python train.py --dataset="aerial photos of the United States (SatlasPretrain)" --norm_position="pre" --mlp_ratio=6 --experts_per_token=1 --residual_init="scaled_by_depth" --lr=0.002 --eps=1e-08 --grad_clip=1.0 --weight_decay=0.2
Rows from block 4, named by matrix and row number. Rows with one number belong to one attention dimension. Each number is 128 + 32 x the weight over the matrix's rms, rounded and kept within 0 to 255. All counts start at 0. Numbers have three digits each.
# v: attention value (model.blocks.4.attn.v.weight, 192x192), inputs 0-95
# proj: attention output (model.blocks.4.attn.proj.weight, 192x192, transposed), outputs 0-95
v.90:152173114137127126063141146168141110077166136104157121102147189162134143074122089105144114085138175116113148177158143124088125126068150045139091136097188137200115153102074095084129099116103115169148099093119182173118098154204171149101113118167092150134155096138121110138079132126065108180
proj.90:112065165103118156178089085129100136168123142165117124118090123139127127190104167112127099183112107159142118123115160112136096126158135142129181127098074128081154110164176132126127131099127147110131155117120086095166162133028096104151086145125176187126048163154153120109150144152121163029
v.91:072116118126169106117165137112078144110214105100091055094113088151098093178170082129098135112101137158117135175172098118145118104108131168111086139115119127127159147101081132094153125111122138059132119100103113108106158130168096224096115190148123157097115105092162076113134070163105126130
proj.91:205149140150110126142048127155114135189088142147168176143124160140154146120112162108114099084130135130146108094152205128154145161163144106170171081085128072127091103152135137184129111144148117214134125146145112122123108158102171009180142103128102106130165136116124190141118189091124146080
v.92:215174094136134146225132155165108092133069135195100129135108182127134125108163132111160109110068166149131133122135179145099122089090100166128145133124118111102093116123139127114080190133094104104133163141134104129131109107114177173112190121126123078059104157097099130140144136074110099152
proj.92:068075154140151133045086102090183131080144141095125095075164054134094152154109101174100143176112132109146128159139077121148135138136158091180089115162127171173112160130124157128171077142181119186116083120121170094077153178122060041123095139140097116219152104139187118134132070134133134111
v.93:113142115181127145073142132140090069143132134121122145182144183069188164155171104162113127139155109132097125130129178161147142099158162167124163177191145136129133148137145162135118092130150133148110105130075126143111143144087186137198128172105135107157096157161097135091187172133138130129
proj.93:147129155050148112160129140116181167087083119139132109134132098173121105094078172102158152127084131131138124123092074135073121174125059131083137078101111124118156093165134083141133158126095112092099145124186112124176131109161099123090123082123118144096157107064101125196080090115148122127
v.94:111126157193105078156169108095164132112190100135155084080132167099110096154066117042142198140114117176171161131125151113127123172155139109175163132119072142150154083088077149120124142148106127111071147042151079106189139154092149175138113149165101127145097084149123097088158174156068064168
proj.94:119185120084209156141137139154105146153048123096137139152118095112150162099175132147127059119190136081071097114131112161168111130105142158108100132128178089128133135171141123093158126138125113170185149195122142151113129145129151066066127097099152116120104140081156156094110060134133212102
v.95:126118146179167138144090159118147111084125106120129157163117173119135136124133139165118149122081156157101110062113121189193167144079102146199035088159135097098131151148142127135114072182153105095153126128121064132140128092128140112163123159119108111164089125106102139095107136063116124184
proj.95:147115074131077143125170115134179117141107146125133064110162155088160108136083143117154133106161086103143146129142187117107088131172184092094180130118142136128063128112120120146136177061112176158123158155148149122092104181122143110088160110107173146082150154168122084111161080209111132101
v.96:097107151139154107176129121124145190091175148093154165131110189078096095081153135113097131147080135140092130139148096132187139081128153072152052155168141139099153118151102108134082194090100106102170096113115099178078172165194093125143146161113140146118151118105084147177179107101155109142
proj.96:165166104120158154089109171076094074140159068181074137140124091143140171142108089151072127145169127102115154105112183164090173180104086167131121124098111112148133133083166134132156057177130150118109141137143160082163091112072127132130100097124119123119098114150129129131108108130144148168
v.97:122132122054074122195176191144153123116132134149062097064119121138145106130179164116100141141101109148147064143150151144109188140100086059125113122094117110064120129175118152118158123166157072123125159147135192105159121129127091167154122201125108119085142125096146072084169095098102099136
proj.97:090071166137147102100128069112104146155175098134166177170147142162138173116063128124130145178103153114123161119111145137153046127162153238175130188170123141180135144115171102118098127105113144122167102143096091127070104119142097134115150094157138148139122122172093121146086186135138149135
v.98:142166137159103124175034131183137081160112113120208156144094116106124077136075154143127179125163111157120148101112159094132164151145087135131119054112135135141100138083115138137124168107139139135152147167109072090140096152158110080107177112180131148104114116077124124129162124173121152128
proj.98:164084121156154126117157108061138140079161141180113120103125110177125179151154151121122103120069124092126157157145061150126111110094158078133133217126143135142143134089090139118154095123130100106090123079128160165118146150096120129099118142139153132132148127148156144117109139167115120104
v.99:071125121145144113137042144150159142178151144121126151189118148104124092122134113138109141128162116150093158087111130144173148126151112113154092146131127161070109141070162198090198122179138150087131155144128113152105111172192096149196170130101143072135117145138158176120159102087096157092
proj.99:177145161094119089123165107075100137135135127140129126166104107134139160131099123172122115141118094081133152123105132121080118102099139072115102095142136112187139124173105077178093124101161105113120096069112125093170114164100116116090083122184144175075084074137103123137101122177146137173
v.100:118108161146097144065131102132144146104140142110112093160119115061173211115159189107092129139126106113071101247120103117119126090089146123115055130139077135130169145159102141110089093138143156145102124117117155199140134111109135118115108105174139156139133173104074127136131106113115176113
proj.100:090134098161168137162094143055117134089162120117170128104163112144101104101132108110123119094082167135139139014110182165145156148168110137137161132095177067104107127086156076139162178146087071165105138120167126075135106161118159102129112137091114124160155126119162116150116117189115101105
v.101:064079125108193085130160176160133102117113083139105135081154071181144104179059161126192140072128129152142183160093156175154090120154075155114107115115150125108124124160078174130180095135112098129096113099172134071161146087126114141117102150120145173068057129090191105136076100140095111147
proj.101:171159138105078156087131060143151132139119197084151099138105156127084111090144115154129140153084088082121097114114090097121140062153162122129176118114115083143174153122162076154117108108107147152102108182070124131061093142122124108146180097118088109197149087163096122130126193092166147095
v.102:153170119122121126161098091131185160087113112068047109190146112167082157126141123126117108113117140150107191196118145128069116151134157095099108091160124117108103179108196153201161054057108115136156056115159084104156118068178138165112164132099113153069092170160185194114132134144164187212
proj.102:119093140105116136135172176182069106145103138144158088054137134076158083158137151157147124130114119109145085100147101114169116150121121154136186132118121150156128087179082060101105220173114096131106172169136167149094125136083163143186101179139122108180131084113104091167132129072072068053
v.103:129137139108157120171134143085145118108079137147167092132174175143095126086109174111120093158155150112158072155186081115054142083134135098179163146177170090169137105138084147151131126094139146098126126095124170092139125184119174125103112128142106110128136150168148192138146144136081087191
proj.103:098124114162112190131130102163133135140105095098080147138086130128155126155185125111143154100085152122088154073073199145190116179104145179103075150105064163101146153139141123124145134138105096118183115149145128158118185122149088122136140134116157140111127110135033101135161059107152154061
v.104:077148171143090123222135075105103151069126102074169144162123200127214182127170177157127119129181093104088053189149139168147119172106178151141110131131092136123147116073106133145098122095127139087126153108085156123137122203133191076165123125176147121169078153083055105124142130085082099137
proj.104:150152123117191151093111171125162143162136127177064112117153061132092133110073115087108111115109164156172162085125174087114142070137116119158106139127116146089144112182122114115152135086125114176132139122133173101137152113129125160127071130094108141110188147156165104131153122189128168088
v.105:158095090113070126152141103136147172126159144122119155070078156113149164102131116100104151145133107172101113124140133119113158072091176142137160052152081139141179116138165157149118165130101103072142140086088096155077098161151193185132097123193178114146110157070057113111187138171133118132
proj.105:039162138192186083175059129061116072076103082155115093145181086101164140152131103126208148126126197108148180132192147137104102187123114095136064148163143122135104100065115051082134088126125127153119126149096162118170146146116104078100132139093105128116131112174209088103078121147141133118
v.106:110118179141182193155111116153157180139129128080106111137173099102122139139139102115111158124069148129153138170105140136172089096105121113128124063139089112103137132127158167112208067133106137138151070105134153143127174143145114142099108134090116110122119111158148131120136140163124132131
proj.106:130144086059118111099125136099079074098132168152131157139089163143126111164091109159145131155123065096151137102146070105128177140195122143130167156144177097163149155153115100159052133099111120154138163162143170072134106084108138112147162143152136144122135152100147133175143129096169122124
v.107:146146125094026132069043179121148173192146088126083137137097142149109157124137201157080155095083137127076130140137131128137154152121104120152178115115118145125043169085127122178114108077110137071120131094141097151183085174134109135111161116142161066102176085134174158089132144191168138140
proj.107:104085108159205116182163094134089096064095198119162089139120082103164126120187088110147083144110102134202163136114174092122111141119113095120087166180143123141133123157116107102111196184139142149150115122091127132091171093130149166126147126163101163167075158128096125134135116085098144103
v.108:097145119146162160127189122058101132098109136094091160088157127117131123098133097159116113145066149098131089225091093114159115080131137098139127132126166124137192126155075173147187200146148151141136098110140165086121139103104106138098161115145116164090149106137177148184082150145137092099
proj.108:158153136094152127079129119174154112143120138107167128084137131129081099142106137114146157078168106118159197081152187135087161155145140170112096091137077049153131136118211132131089039127104091131173152122120105104145143128179176072157105184100096094198108103113116121090150093084109157176
v.109:090132109113119111133150140114037096131139144155111136174144116135127180143138094080105163160204074113133153136148138156162122086126148129140075200098108166145161072119156179112130114100155091136108173092057084164177130091147152188114126089074115127160122105142111174178165108107111157110
proj.109:112138150142112122149159118120188181143117127063172161129127139098175124139119141159131101112106155172073104101078151065118128155151098137140188045129168099078153190203111069123096104145113145162183106139217140111115120171121150133140110110114125079148183165157202049084053122169110134149
v.110:164125121107138140104158135111124131086075080180148151130099135139154136111177139082079118123134122138104149149120140148089083148081132133108187237191113172083129181143155126054100124141145094125112174114141056155137139136132156108118174157143125150156098148122083150116172081110135141185
proj.110:075066137151125099147123125154149130176159128121113052113191097129098159092112121145167112116107159162164089113167129107120144194156106112110067093079144127146148081135087140148168140121125154131138113133120191133122104138092074165123094125071125122107150113120164094118050163140173091086
v.111:182147169079127099176100059124109135124161128096076120159129079123130125066146158143139070106124131136120074160130114128149127162089147092117136130129148143019164143126107068124022106164165104183172141113140112082145121200186146175124185149133107133124141142074116135169141098061099127173
proj.111:069115102146127154082173180086157120119163114238130113088122165152101126162170156124082107187152141141102140123148132085093117167151092200131179180137065118174120094115131165165191184072116110068133163137130176192083109021085111102157090159079150160140152122208180130108126146180123131091
v.112:166189143100152096124064107200109127153137128046155086097090138171147064150147081084150080139106189127149140131144088118161154172092159112082132119169074136105118144127166128064138113108179123136108117067159113160138107120100134096118114151123133105110127151122119167117172142133157141130
proj.112:089078124145106155159108166092115087075129109214116145113137126093089209106094105149101177130128151130125106178137127157103117119213123146140106090100174150192145110106079107174101147153074193129168104194132178102127160099163131160157142121112151147127099108110132143150083091133098107106
v.113:112166153085206094141134119104156142116120176166060086095095062110151106136129145133149102146110114188105140174147129163213100129119129200132146066151116143131089080135190121113095099101132155131081140175103053132107108116167135151120147123110156142151142153132120107107086104131165184110
proj.113:118119137161079124077123097119061116153154095092202183137145138126155155156146116153159176119206162106153157092112106047072158129139119116131135129082170166094155168099103107128147163159141115118126142110092177143102087158102127088162098155148081103135102111113155080159162235103075101137
v.114:127122115124133148172114157128187080101165133125120132157144192121111089122110141099073155097052107089148178109125108134205157110108061035177067132169164131106103080160141194144218063174113148123140103105171124154132128121178068115134197088101123150085161137195193167168121125107146142107
proj.114:159096127135153140110147083147084194188124128130087179140062092129160104153128122196114089150132072154086128142100173150060109118168182168128164142106134106192119173131167073120048148145146151127120125120118099110090098098107108159095061152147144103136110085107074117143132106135114126185
v.115:160125157112114121123166121132178090174087120136126153138091143114154141135101134154122131123148130124179101124097094139161107191146137139113114125119129120114130160102170138138139116094159152093119129194152092168155164072122130125138092151042137109110115127147140102152123077153128125133
proj.115:095112123132127188159135165175091152076147149139107126097159098140103140141146090111133117151119098133085119147183155116091158062136132132121182136197140142151131102199083083148092163085120078168180130086122189124128086146148101168134179091139070126189174142099126140063080175114143127099
v.116:178131113119166163150081138118141131110154104094149092135148149135146129143148139143083156113114154090144113140138108122149110125128136091113127125081109129133123114148167128196127146163141107131149114170109153103149161120138144121106114186146117087116177127111157166099109117129116141098
proj.116:091131141104123132123181108165111125126119132151088160107092128120099150108053126128135096168098116159143108110086129116154163164136100159132102112165151082145135130111089109099132124075118149156129148089179134125105120114149139125144136105095139138143082139143090116133128127167135111154
v.117:144144131110191165109144154152146076039104128061191138120183121158195172120167152093129080094136191126123124174142111167156060141053157065049094134208139164114114159135102070085087128084120137167119130121120130103161141131090212077131123117052119128167157177155079131121154101087202081149
proj.117:090084121138148140091107139148056116189180108130084101115118138159034133126091111126141167132121126158140080105151159099117130138181083192104083114014128109090138089092142153154188103121081200111102149135128167140101095085137075208159069141138114173151105113044158100147113160125052165111
v.118:187121114197120091150084154112120073090112123171137186095154107125133119104129133125107138074161127130128103058097113188099190130123108147090206118121177138129135117173093109112161124136202102175129137108137159130165141087139137160072126143079125151100156131121142158135137137119171130114
proj.118:086122174060104166130204093165160187175126115135070110155132161130140105164141142104147116176099127155118092186151161075141066102108147157112121110125050104139123160104126156168114146098097153058152113157147083101118133161118113128149136125121126140160133080154141125101136143133111147143
v.119:153144117167128135180145116090040151124167094167074141190104160121138120139109144126118173101175126130107135203111108097136140080160141078105182075143106083101163133159147078172139120176157142110093116120166120170163122091096102170128153163121138130059170124169145150171068148144197119152
proj.119:128151170064124111110079090152162147154143196109116119080180152118124128129140122136164070121120114111130108090109162153170153136108116217163100126118171115171159100131156138151130112104122116178203129167102157090065111189165177083133087119157109103255087083119170095092191088104031176135
v.120:108141106091089144125111138131096129108183142121142145137106123096174124138131133123179140110098131101188125188098152106163132079161101185145163141099135114103110107147128105160207133170102168091142122162136075150164106162175126095153126104175158076139100073163148117109125098160169105164
proj.120:127131188176172075120122114088168118145122093125134097128100097141123133112103117129119103130174114090074157084116107129109170163102123081115099142165170161177137143089107151094083122105135116127126090066139164113077106143124141105086158130118117186113108171125095146090168169123111169096
v.121:133120118093111120156105172141146113122118096179103106138155192114138132114097184094084112095135106122080113123133152113126133172116132060178092151188088155104078091123137107140123112106137152153184185066073109106138120127202136128150127179094108109144158163149128173123210187069168090192
proj.121:163088141128143141142143094099124174172101151090113144145073096137138146109196144151151090170094144172129139116130166147137110143107099144103150111104175099137138185144130127116121178138137117078088030163190120151150136130075094157117124072159111124074055114114077070122074037148065172087
v.122:095185172128138149141208132127093114133165140097187126136130123138108169131114106123154154116106127129144171189135133137191125103132094179113081103125133123089119172118099121152146177146124146137063106171186143144135128122084123114106156176114130112062100088128167116125085118122132149104
proj.122:144115090095155100125085103139141128091134142080130116088130122144119086127075134087186154154146080139132139070100117089084126101138142061120113141135176143177113059143150132121124055116120143121174122083064136095084088143146169115122103081117093141214167189103121128157106154138119109175
v.123:083105150110095168168090121108144167107178117096116120060154114101184122098167149118097156144132084125107148227112112087099115140054132087104139137109112151174134133147143119130098148080106163144134118074085152112105153168141145139109099089193165164117123147154113187145166115125094136151
proj.123:147139121135184070098119152113091115128102121123166098168102161137087136130098145136152122132094166082149147036156148141157191122170104129161097117096136052121153125096109146086149103185107103111172127170188130113144099129114145026108140165087118098120128122124118128140102114158163101090
v.124:074131153162111072089074169076079134173134153189111119120115110067173078083160128199114049161164093075123142121085065091142130068145084203186134129046121115142190113104084115104133190126139129129098124169120130097071129142181132084065107121153141128144092127169113127188121145098128131136
proj.124:177146112092097143129181090114168142103097094104169137136137181147101139129128145101135168101164151179061105076138169125056170128089153078092152145176123138104083138119168157120135116162144143065140132105096111138148113188078117105140160147124103125074149134081124114073168125180156113123
v.125:146062093127025146120063101154164099134061143180153162110108111157093137103145193077121117131135098171155218147087120121068149127104072127100161161100116168082150133079143116121157170173136109177148117142112105053140124119071114118131165162151134173082086058041166140098166123156147133110
proj.125:139165206094205104131198130116123143101173071104116072106135103155127113111146148170102121143051174137105048136171147147124102167103127095136105149161114062197058197134069146148132150140154115023102163058116126171163132189128103138149164117137164125093147142162112179105087125125126124118
v.126:131124158096176142067108072081111152111129117110130186156154162157114153107174152080135111119174124087133133137106114135112146121138102110119191041105165116121140166129084137138192130095157165116110133127102111131128097108184099144124181107192170159144196147142136200130144182134159194124
proj.126:116140103119118131136110146134115081176129118161133086096090137112168110122091125165154132133094142145166126128151106098124159116123104107122112174115121123161169119106138162112074093176100077139174156111190152114118133135070200071113072147095115117132038101121189151109126071138102067100
v.127:143126137111128134138086103103145064118155131139126068111134140102165121107082157123126095114121174148096078083124100108121121123119115186118115139116149110157112179145167158177140152095132143113129155125168181101134111146052105090121105150166126105102078158182108077163137175180176113130
proj.127:100107120122093119129141143165103161130037113124128186145138116151141108149122071103113159140113110105182136168131129115118102175124131088123127096120093171112104091086098140098093122149128175126150105106078092137148152118183145137167146135121139120138183119067117176098151075099077125125
v.128:099099155123143147108203145136179069102115193149060159136184136142156100167116151130111067098173116150115167122131149142116049144122144180119137153132126130097094128099105170102120110127155082143098167122128112120139148161127177122047124096103136164152150157142128098119119146074106119136
proj.128:144149111157164127138082152124119141152120073095147069127104099113112137091166146115116165141124196118166109147133108133095184109145102120142135142122148133146143151140147112123140135122108147108160122109146141133081092061092067136157106138100128064075146112129112139175109089191165138139
v.129:146111119095097104129082176156138132115175171123105144147169149096103091127126097157130099139176131147144109121063095120129116094147074107121109125150178115188163080062127091114112120153158164114142054129119143167134118159086067070100143155187126093126117109057160116094168144145119110179
proj.129:102141166158117085111140067077128135108103137126189105107074125115154153087096084100129174137110117153075135114146163120163176101192163157180136116063057152127108168126137146182109170127132154111163227156077082150051156117183194112164131091089091155102163124181136124163099089107124139061
v.130:126183168161141122103108119135132115149050118156093123150126165159145148177115090131192137175093128104094135129176122101121150134161157125133129120151146113117149128145131119163138102098059092150125098202122141133146140112072131138122124105148130150122139209134114175071174139102144129112
proj.130:157096113121151132179143116181167119098184119104129172091145136133094119068149121129076114109118141166152107131113144145188103157127144153155108130103093180107134155140101126113119155100145111114092112090144144124119143150164140145143144131103150110112122062170104099179084148141087161157
v.131:129151117129167112125147105139093143151071134174110178143140143160119064139148117133127099141138145133118124127097124163120117131110153121129155101119129119096112168093072137096080176107175147137129093157098140127035134131101113124159092171178135176084123098167167135105183115134103139130
proj.131:094106109164131163159131140144101149109157115130116092082160115133080179095097148125120171119066160150209110115122158067160161179127126149152112196159146152174202130148150131144165100186074115122171137091180142112179125131111106134135172113043087117118110142105076127153109157117163115121
v.132:143110077141085080060103048127115160125088093106095144146135184159186117114152144129134143152093161163190136140129144195075173169098135170115162135166157125174135119147161120215130137154097140088120110131123087152096114102147119128155078151162141110135139120086151102088150148192128112168
proj.132:077167178138182143141149147095146124166126157163161115115122089088077150127124067102119104095112108126151100124115152065184100171151127086102126133096067086104105152115086121064146110098138095161185130138154149074140152178128123112076166136062090084098107143177083140171132142093114154097
v.133:191135114144120135028107129101115134143107145211089195176107109140151110087123101161137118101170140162164104114145122164127130137097148149129131102100146155121097103101165093088073111108095153126122116120112126115145126167128167153129144095121161120122161157179106125122137144127129125169
proj.133:062116143139151103209152117169145099125151133079128091075121169161103168145149162120092144159103135112064107115104137116093158120149092119094131157144103145109176149123073138148154153120159094154174124154124128154093170108130045087076131158121092121151089093094172120093121123118162101068
v.134:128146068142069144125080122133129109115160118135192118126140138111106128083124119109107179118152144159119119097182087103098138119084121151111122168135141171138110111025173114096171116155164116122174173119134105203120064112209142099169128131196124102125086142090152172104095147137153110092
proj.134:078112202108177121161150072123143163132133154119094122136078128149156131179177132148203120147123132061118145173116123141155139133166155129153115146146094070135135136206128174133141129098083135106115102104120158129146182133114124146108120116132141104130164123127125140123182134135083131166
v.135:134116136142077136117119102070133155193132151134116136138069118086129109082129176102152086154138121124095147092126103112143120152171103130143092106142162140112104159187132140145161171109140124117075130210071152062126109101122128109158141128196126112097097119093160160115126147170096128163
proj.135:114136134126164134134119144129147118077109109151141116128155123151146144150153096208106167102117134162176090148118173135146153130100098109127174146125107095153168114074118072109126103125134139129229143056181111185115151150158111134101149144097140149185154141143078097148160154103146110074
v.136:145098149144072132119126107103135165106207098133152134164127092096118123089131192079149099182195204106125133136123094116116123143081147157125112160135090120138113119079143074139105161116107158067129162098147105096164148123171156100125161130137142159137140087104139101117086095121086127117
proj.136:095185154114194082084159184144150134149075129099125133087091155127179125151122098162085122115094051132130102143086147124112133127127069150115151130116192068117155123150164140088162117161139111133123165110094136127060095123079114157117101106131126119123116128140123166111163167190169125134
v.137:124112083160146107172119172158114130133177140128114140130127091156082125150144133086135176116175080160182159108113160132137170102132131135119127158069104118127167167185142112092094123178170055153119098162170165190114121120192083105113099140161111113161118070097167166164125169102125231116
proj.137:163150183135088127102113073083113107097119135179139087114160150108137128079122193160112114142127185102095089143161129144108101098146121132152140075131116182148092091062111128141123098142096195143138197160084091074159151155064183157116156119102125151101130225151125072100130076147113043139
v.138:120146082130161115099088101156085123111125127116162119165100097107072155149150125083130175133081157149165114107124122146136136069123156121163129149152107118155101106158140130133138117128149158138169161123110184124109128136157112118127132176099111130071091138115085164131100170115129175133
proj.138:125090110118107166181145159113135134112170143154125131093169133127177098072143139156091096139152107116121108130184147115135119137106124163092076110102133142123106136089145158124116165130133076165087125168155077155173108088118125131181125093154130104160171159100132112161168091072137111161
v.139:121172162120152116104119131130094114142158124114092151132176154147171129149126121134095096125126142112110071137172063121177128154143151134158088126158115112115108084140147166128105108131177166137110160120124136135181126185090178151104132120112119206126173198093149105102129117080071105183
proj.139:174074133117115132144105165164163156110108138135171096115075147128093119115096098121146114133148118160135153114116171134096111119134104132105098131099138143124136183102142124133115159101094093121148118123089101165112129060197062080164132152132115104086095048171081113153085141121185125057
v.140:097140165158137131130051094118125140116211161108159060092077066118167143125142085118101164158122180130158106187166082080119129094147110078128118097106086139080178117098126108141143180116108170107115179081088116193162149192158125050137106136207148133114116126100136104119120073171119168106
proj.140:178080087063083141115160126121129155110089110111170186109136177076117082140113149151150118126088014112051112116104099107145158094103135145131115124165186101184134150214174131107110113131119126124130144160155111066088101140143170145134162138087089137140092119127111147157123139113108094183
v.141:096147113161093085124086140092152165116207087130072158121104120085100108110123109144131143114155107120129150088089121126126132143098096111121080091055132096133160078160113152073143091132162131089154123126158102140088106158097146092129140165146129102117088080101155134094129103147135118135
proj.141:115119144114179149118147108133102120170103176160195095111141139139146141128129154126136130146092151161142072171185167116176129102131169132145170168162138143173120164074105105112097159129075142198123087164066113132162147132212107120111138126157137122158133162131140106134097155128113099100
v.142:132146155134140131108118129080125063138108143141079163098196143175171179130145159176147106148111131110180093177099080175071088137159148164103150156129179131097126106157113177144134083132147146148111129101130111123154131103137139130119111164171108061146166149137171139139176133098134154222
proj.142:163108089116102122124139144134158138134129121142119096189087104091117145127116101067113118098145118165068164075094152118158135141144109078135184097120044108101163178109122096128127165145108092116094099107126099082127140101088082113136131107082122183101125136100075121126088115139147096031
v.143:212132103092153124073179153136106128186145095081122165160121142201110115087133122181106078154134142102123078111177142159115061141089132155125138052134109116104109162136146152179101048069124100168119087107100157099185147071150142215094127162160095188141160180130151127126099148113140168097
proj.143:044111138154110148136083120139125108116092148130149081118119108086144132170146164062200137081167103139148186118110098126110154129120127082090157216108142137144098114099108121078166166194154146096105117155197137155127107144138106091149136087056158117134107092103062080134149106106138071178
v.144:136115100026136163156154077152106132093127109068106089124178107129145123154163085145084135104018141146138094169170137138142145097151143142137082163189117133150127175132102134133113072177139128183097118017198202176154119096073144089124148164009080118143161114220108068144108125088139159129
proj.144:195128157193060084113123218115152125158128170161136163146139139118128136128083153102144095187162099094066145127094144143121093149136141124100101023054115109078099043147171126204116156076123124105090161239062095124166150122180150172157086067204152133159133177050153186159077125135099166129
v.145:044141142137114142108097081152170136117189121118070166057162130096121094137108129131095170143150095126171153154139102109141106103137133109103142114113102129130105124142108090142111149117122139106147159144114152152146113122148146110069131134144126105105097128110171153131123110115092125180
proj.145:201124146129122097143107187110100125118147155182168106175078142119149150100174132117139080135074177101141099119109170099125189139168097147133073087119130117121140139102150181104152128130128103157123093173118116123119121131141132120156127142121098169158125135154075117136148139157162110061
v.146:177174175143078102131121136145125153125193180123084118080129134123114080085138159069130159144146104151164153150106098103144141072085134090141084154134185103162100116073154082132169168165153188061155142162061172118077116144108096159151153159174114109110025104049166104154094145166138099178
proj.146:076075094128165126130110099072112112082121128153161109114069149072148147097097094206117160139092127142078073121146172115121105104138076181134119117087082095150169115142132163106106128102121109183159107136110100144123135149189162060124083100132100140136204152154084111121173102135113157040
v.147:111151058106168165055201079118028114141218083109141127190108094145120134105144111109165159130147115121126115095105121160118102086150137108115179107082137125163167110140092148150116123127082151159142160068137115141114142095172139104151188089124153116141135089139130133124180118156095124135
proj.147:168084212142101089176053166144208132108118189154110148080130141138112126141161157117083115135120146159147157155136105103141136147117107130162107116197114138121122122130139131152153122161181145144118135223111181114150108137079149120080037156114114153142095201107147125159104162098193123168
v.148:124132124118120084110195127118165094092084140153141113182109168148140145116122099100099123087110186098110126115157134153046136102144143069157149134157162145095175137122102149167139140155097115092120129142151117121145144119155153112098138126168112169127169119165127160113175110143123164099
proj.148:127159160127171172159091104113152124174146103055106142088156063122102114148134165119182090144123058182132144112085094134154128127145141161120127126129099142105134124168152144123116130152167124172102143113140152099113126138047157189124131092128172112132104124151159115100108112144138119170
v.149:117139182159115093121090128079213147168150154160169130061123157132144102071076138131138151102149116111133105164128087143143191126168178192164107166150124121121142102061086139101183165161143116075128132112100149107103095153168119129096149108184184141148062132050200067085101119120118103146
proj.149:123124111099128135149144103157047099081095092107132105190125104084168108178168122124112160138068131163126153119160161062137101133103104076108099109112156134153167137168173068118068123098118136113148097161113102152109161143128138135130147144101065114169149119198055145154152139165083157084
v.150:119145167147149140142145167117129133137130124070119141170119130114147116123141092126131128131126155111130120144143100121112096093123139146104175158099078091151177106092108130145138239166148156090133133191131120148125130108118090132147138066098136082085126100142109168127154088103119079136
proj.150:152123107096118120136116087130139103111122116143147127092126114133070149116122104146126106126154100161127131112094151122154115158156138115197099082166183126102093141166128085138119067103105098168155134075111101115118112148125161096097134155131111189168117141136142098141126137166129112115
v.151:116152154169123154102098126110124114142117094138154083155100147092130200138140127101119128143171173141147141144090104148121124138133127169103128081141106127119142106148128104151120119101144144130121116156145103152089145131078164079131135144171116103142122113145141114116160158173158153130
proj.151:148091080077154112129152121167135163117128137113136177117153141167125111113105155125158144102074098134122072123148132128154169156092126066145162171120156126103125157099112162116156111149082141113148086098122141107152127157162065170153128106093134127138130167128096145099124118109097081123
v.152:132147100024098104124131099061124169126207144144111165159153138079102109099142120135104115136190158137112131081107105097103187103130134125159107144154143099120156126091056143153111153127171179093172131179141134141142097110140109136166124110199119096143095108118139145189139148138161098123
proj.152:061122173214156121143112155123146097111087138150128079133102132132153124131086105153155162131154111127140117123107169145123051173128112136128111110085105091199134138126168106110106142172111112156126122107121095142098147176101107099094162160094146178121132092129170133057151111121100123106
v.153:108150185152208188132151074124157115139119128106185113101171142108199129150166123174082125140153114103123117161129102146118126103112132129118160108102084124150156079157099158181107123111095117157124122121139116088191135095102139117160085100124103173135147146176064172162134123091121069168
proj.153:197123067092072120124148183135110149120128071136075148146075127140076125158137152090188077119155136164110168113092101132125110147151108147126107122141173081101122178103144107076138161132141141117152088118145140171087131128150096155112176148141172104070108108085136107108097117169140158096
v.154:129149138067070077145126136074111194126169149155044111117112139094107125116102149159137133133106092097130130124095137144127130076118132208170056129133153063116117108159123128132133106178163160109142141159104136116097068151141086141119164140143097117125097115106142116126167134151129112147
proj.154:099146187177144173105125117148135102106089157150206151127123160114141093136115092127111130146114158185080116121142145085191149161142102104132164090107092179204153120114143110151111203105103149130133114152115105181133171154157145062160105136137147128119160117120103140164071117135133119085
v.155:159110155114146130145168162139165164124143093078087120138177127143081146169121140094175083145192113071151100127119123162142113132145119189152121159127088148117172110098102144143136075116200138160174095178165139160108170081068131120108143153114137114145172085155128120154120142130173098122
proj.155:099154099119148096086098128090116100152082169153153132146098107120165132115153089141083194115134159154091143089141131135061114065090100057087119055070162110128109128132097109121119116117052127124061090060119106089124112154187104119116086105093085159118118187057176155108123110109111153121
v.156:093138158137106167142170095070141165091133109082083136137077169161083114106095169196149173081147081128093117106104098127094080114180139150131114154153120117124117101149156194153104171125115067079115151194131174099106119075167109105115074107161112134125081104174122139104159126118125106122
proj.156:153131115112189104106087149183096083140111125186136131121144141117144130135165098082094093161085185141187145131175155129164165146108149117158054078093122128138146164117081058103162080132149161159143076087161150138131099152091158170178132156083127122122114164087109104160122189143101162147
v.157:118169157100086130156118128124138100098133169103146137088115134113151082139149096116145169094101174114141160085116145100159148094137125171154133110187156142165160111083104160133097109099117135110160153091133137084148091163159121109083125126120110125080121108102116097186124160145109149143
proj.157:133117161136151085145138093131133153119118120187123126133124131124126166131072105180109110188147087119081111166100097109147146123144057096111102107056105106095126107153086088113130152143152173157126114172118153212099146115136144128142119123173136116175105142135126141069117092109107148129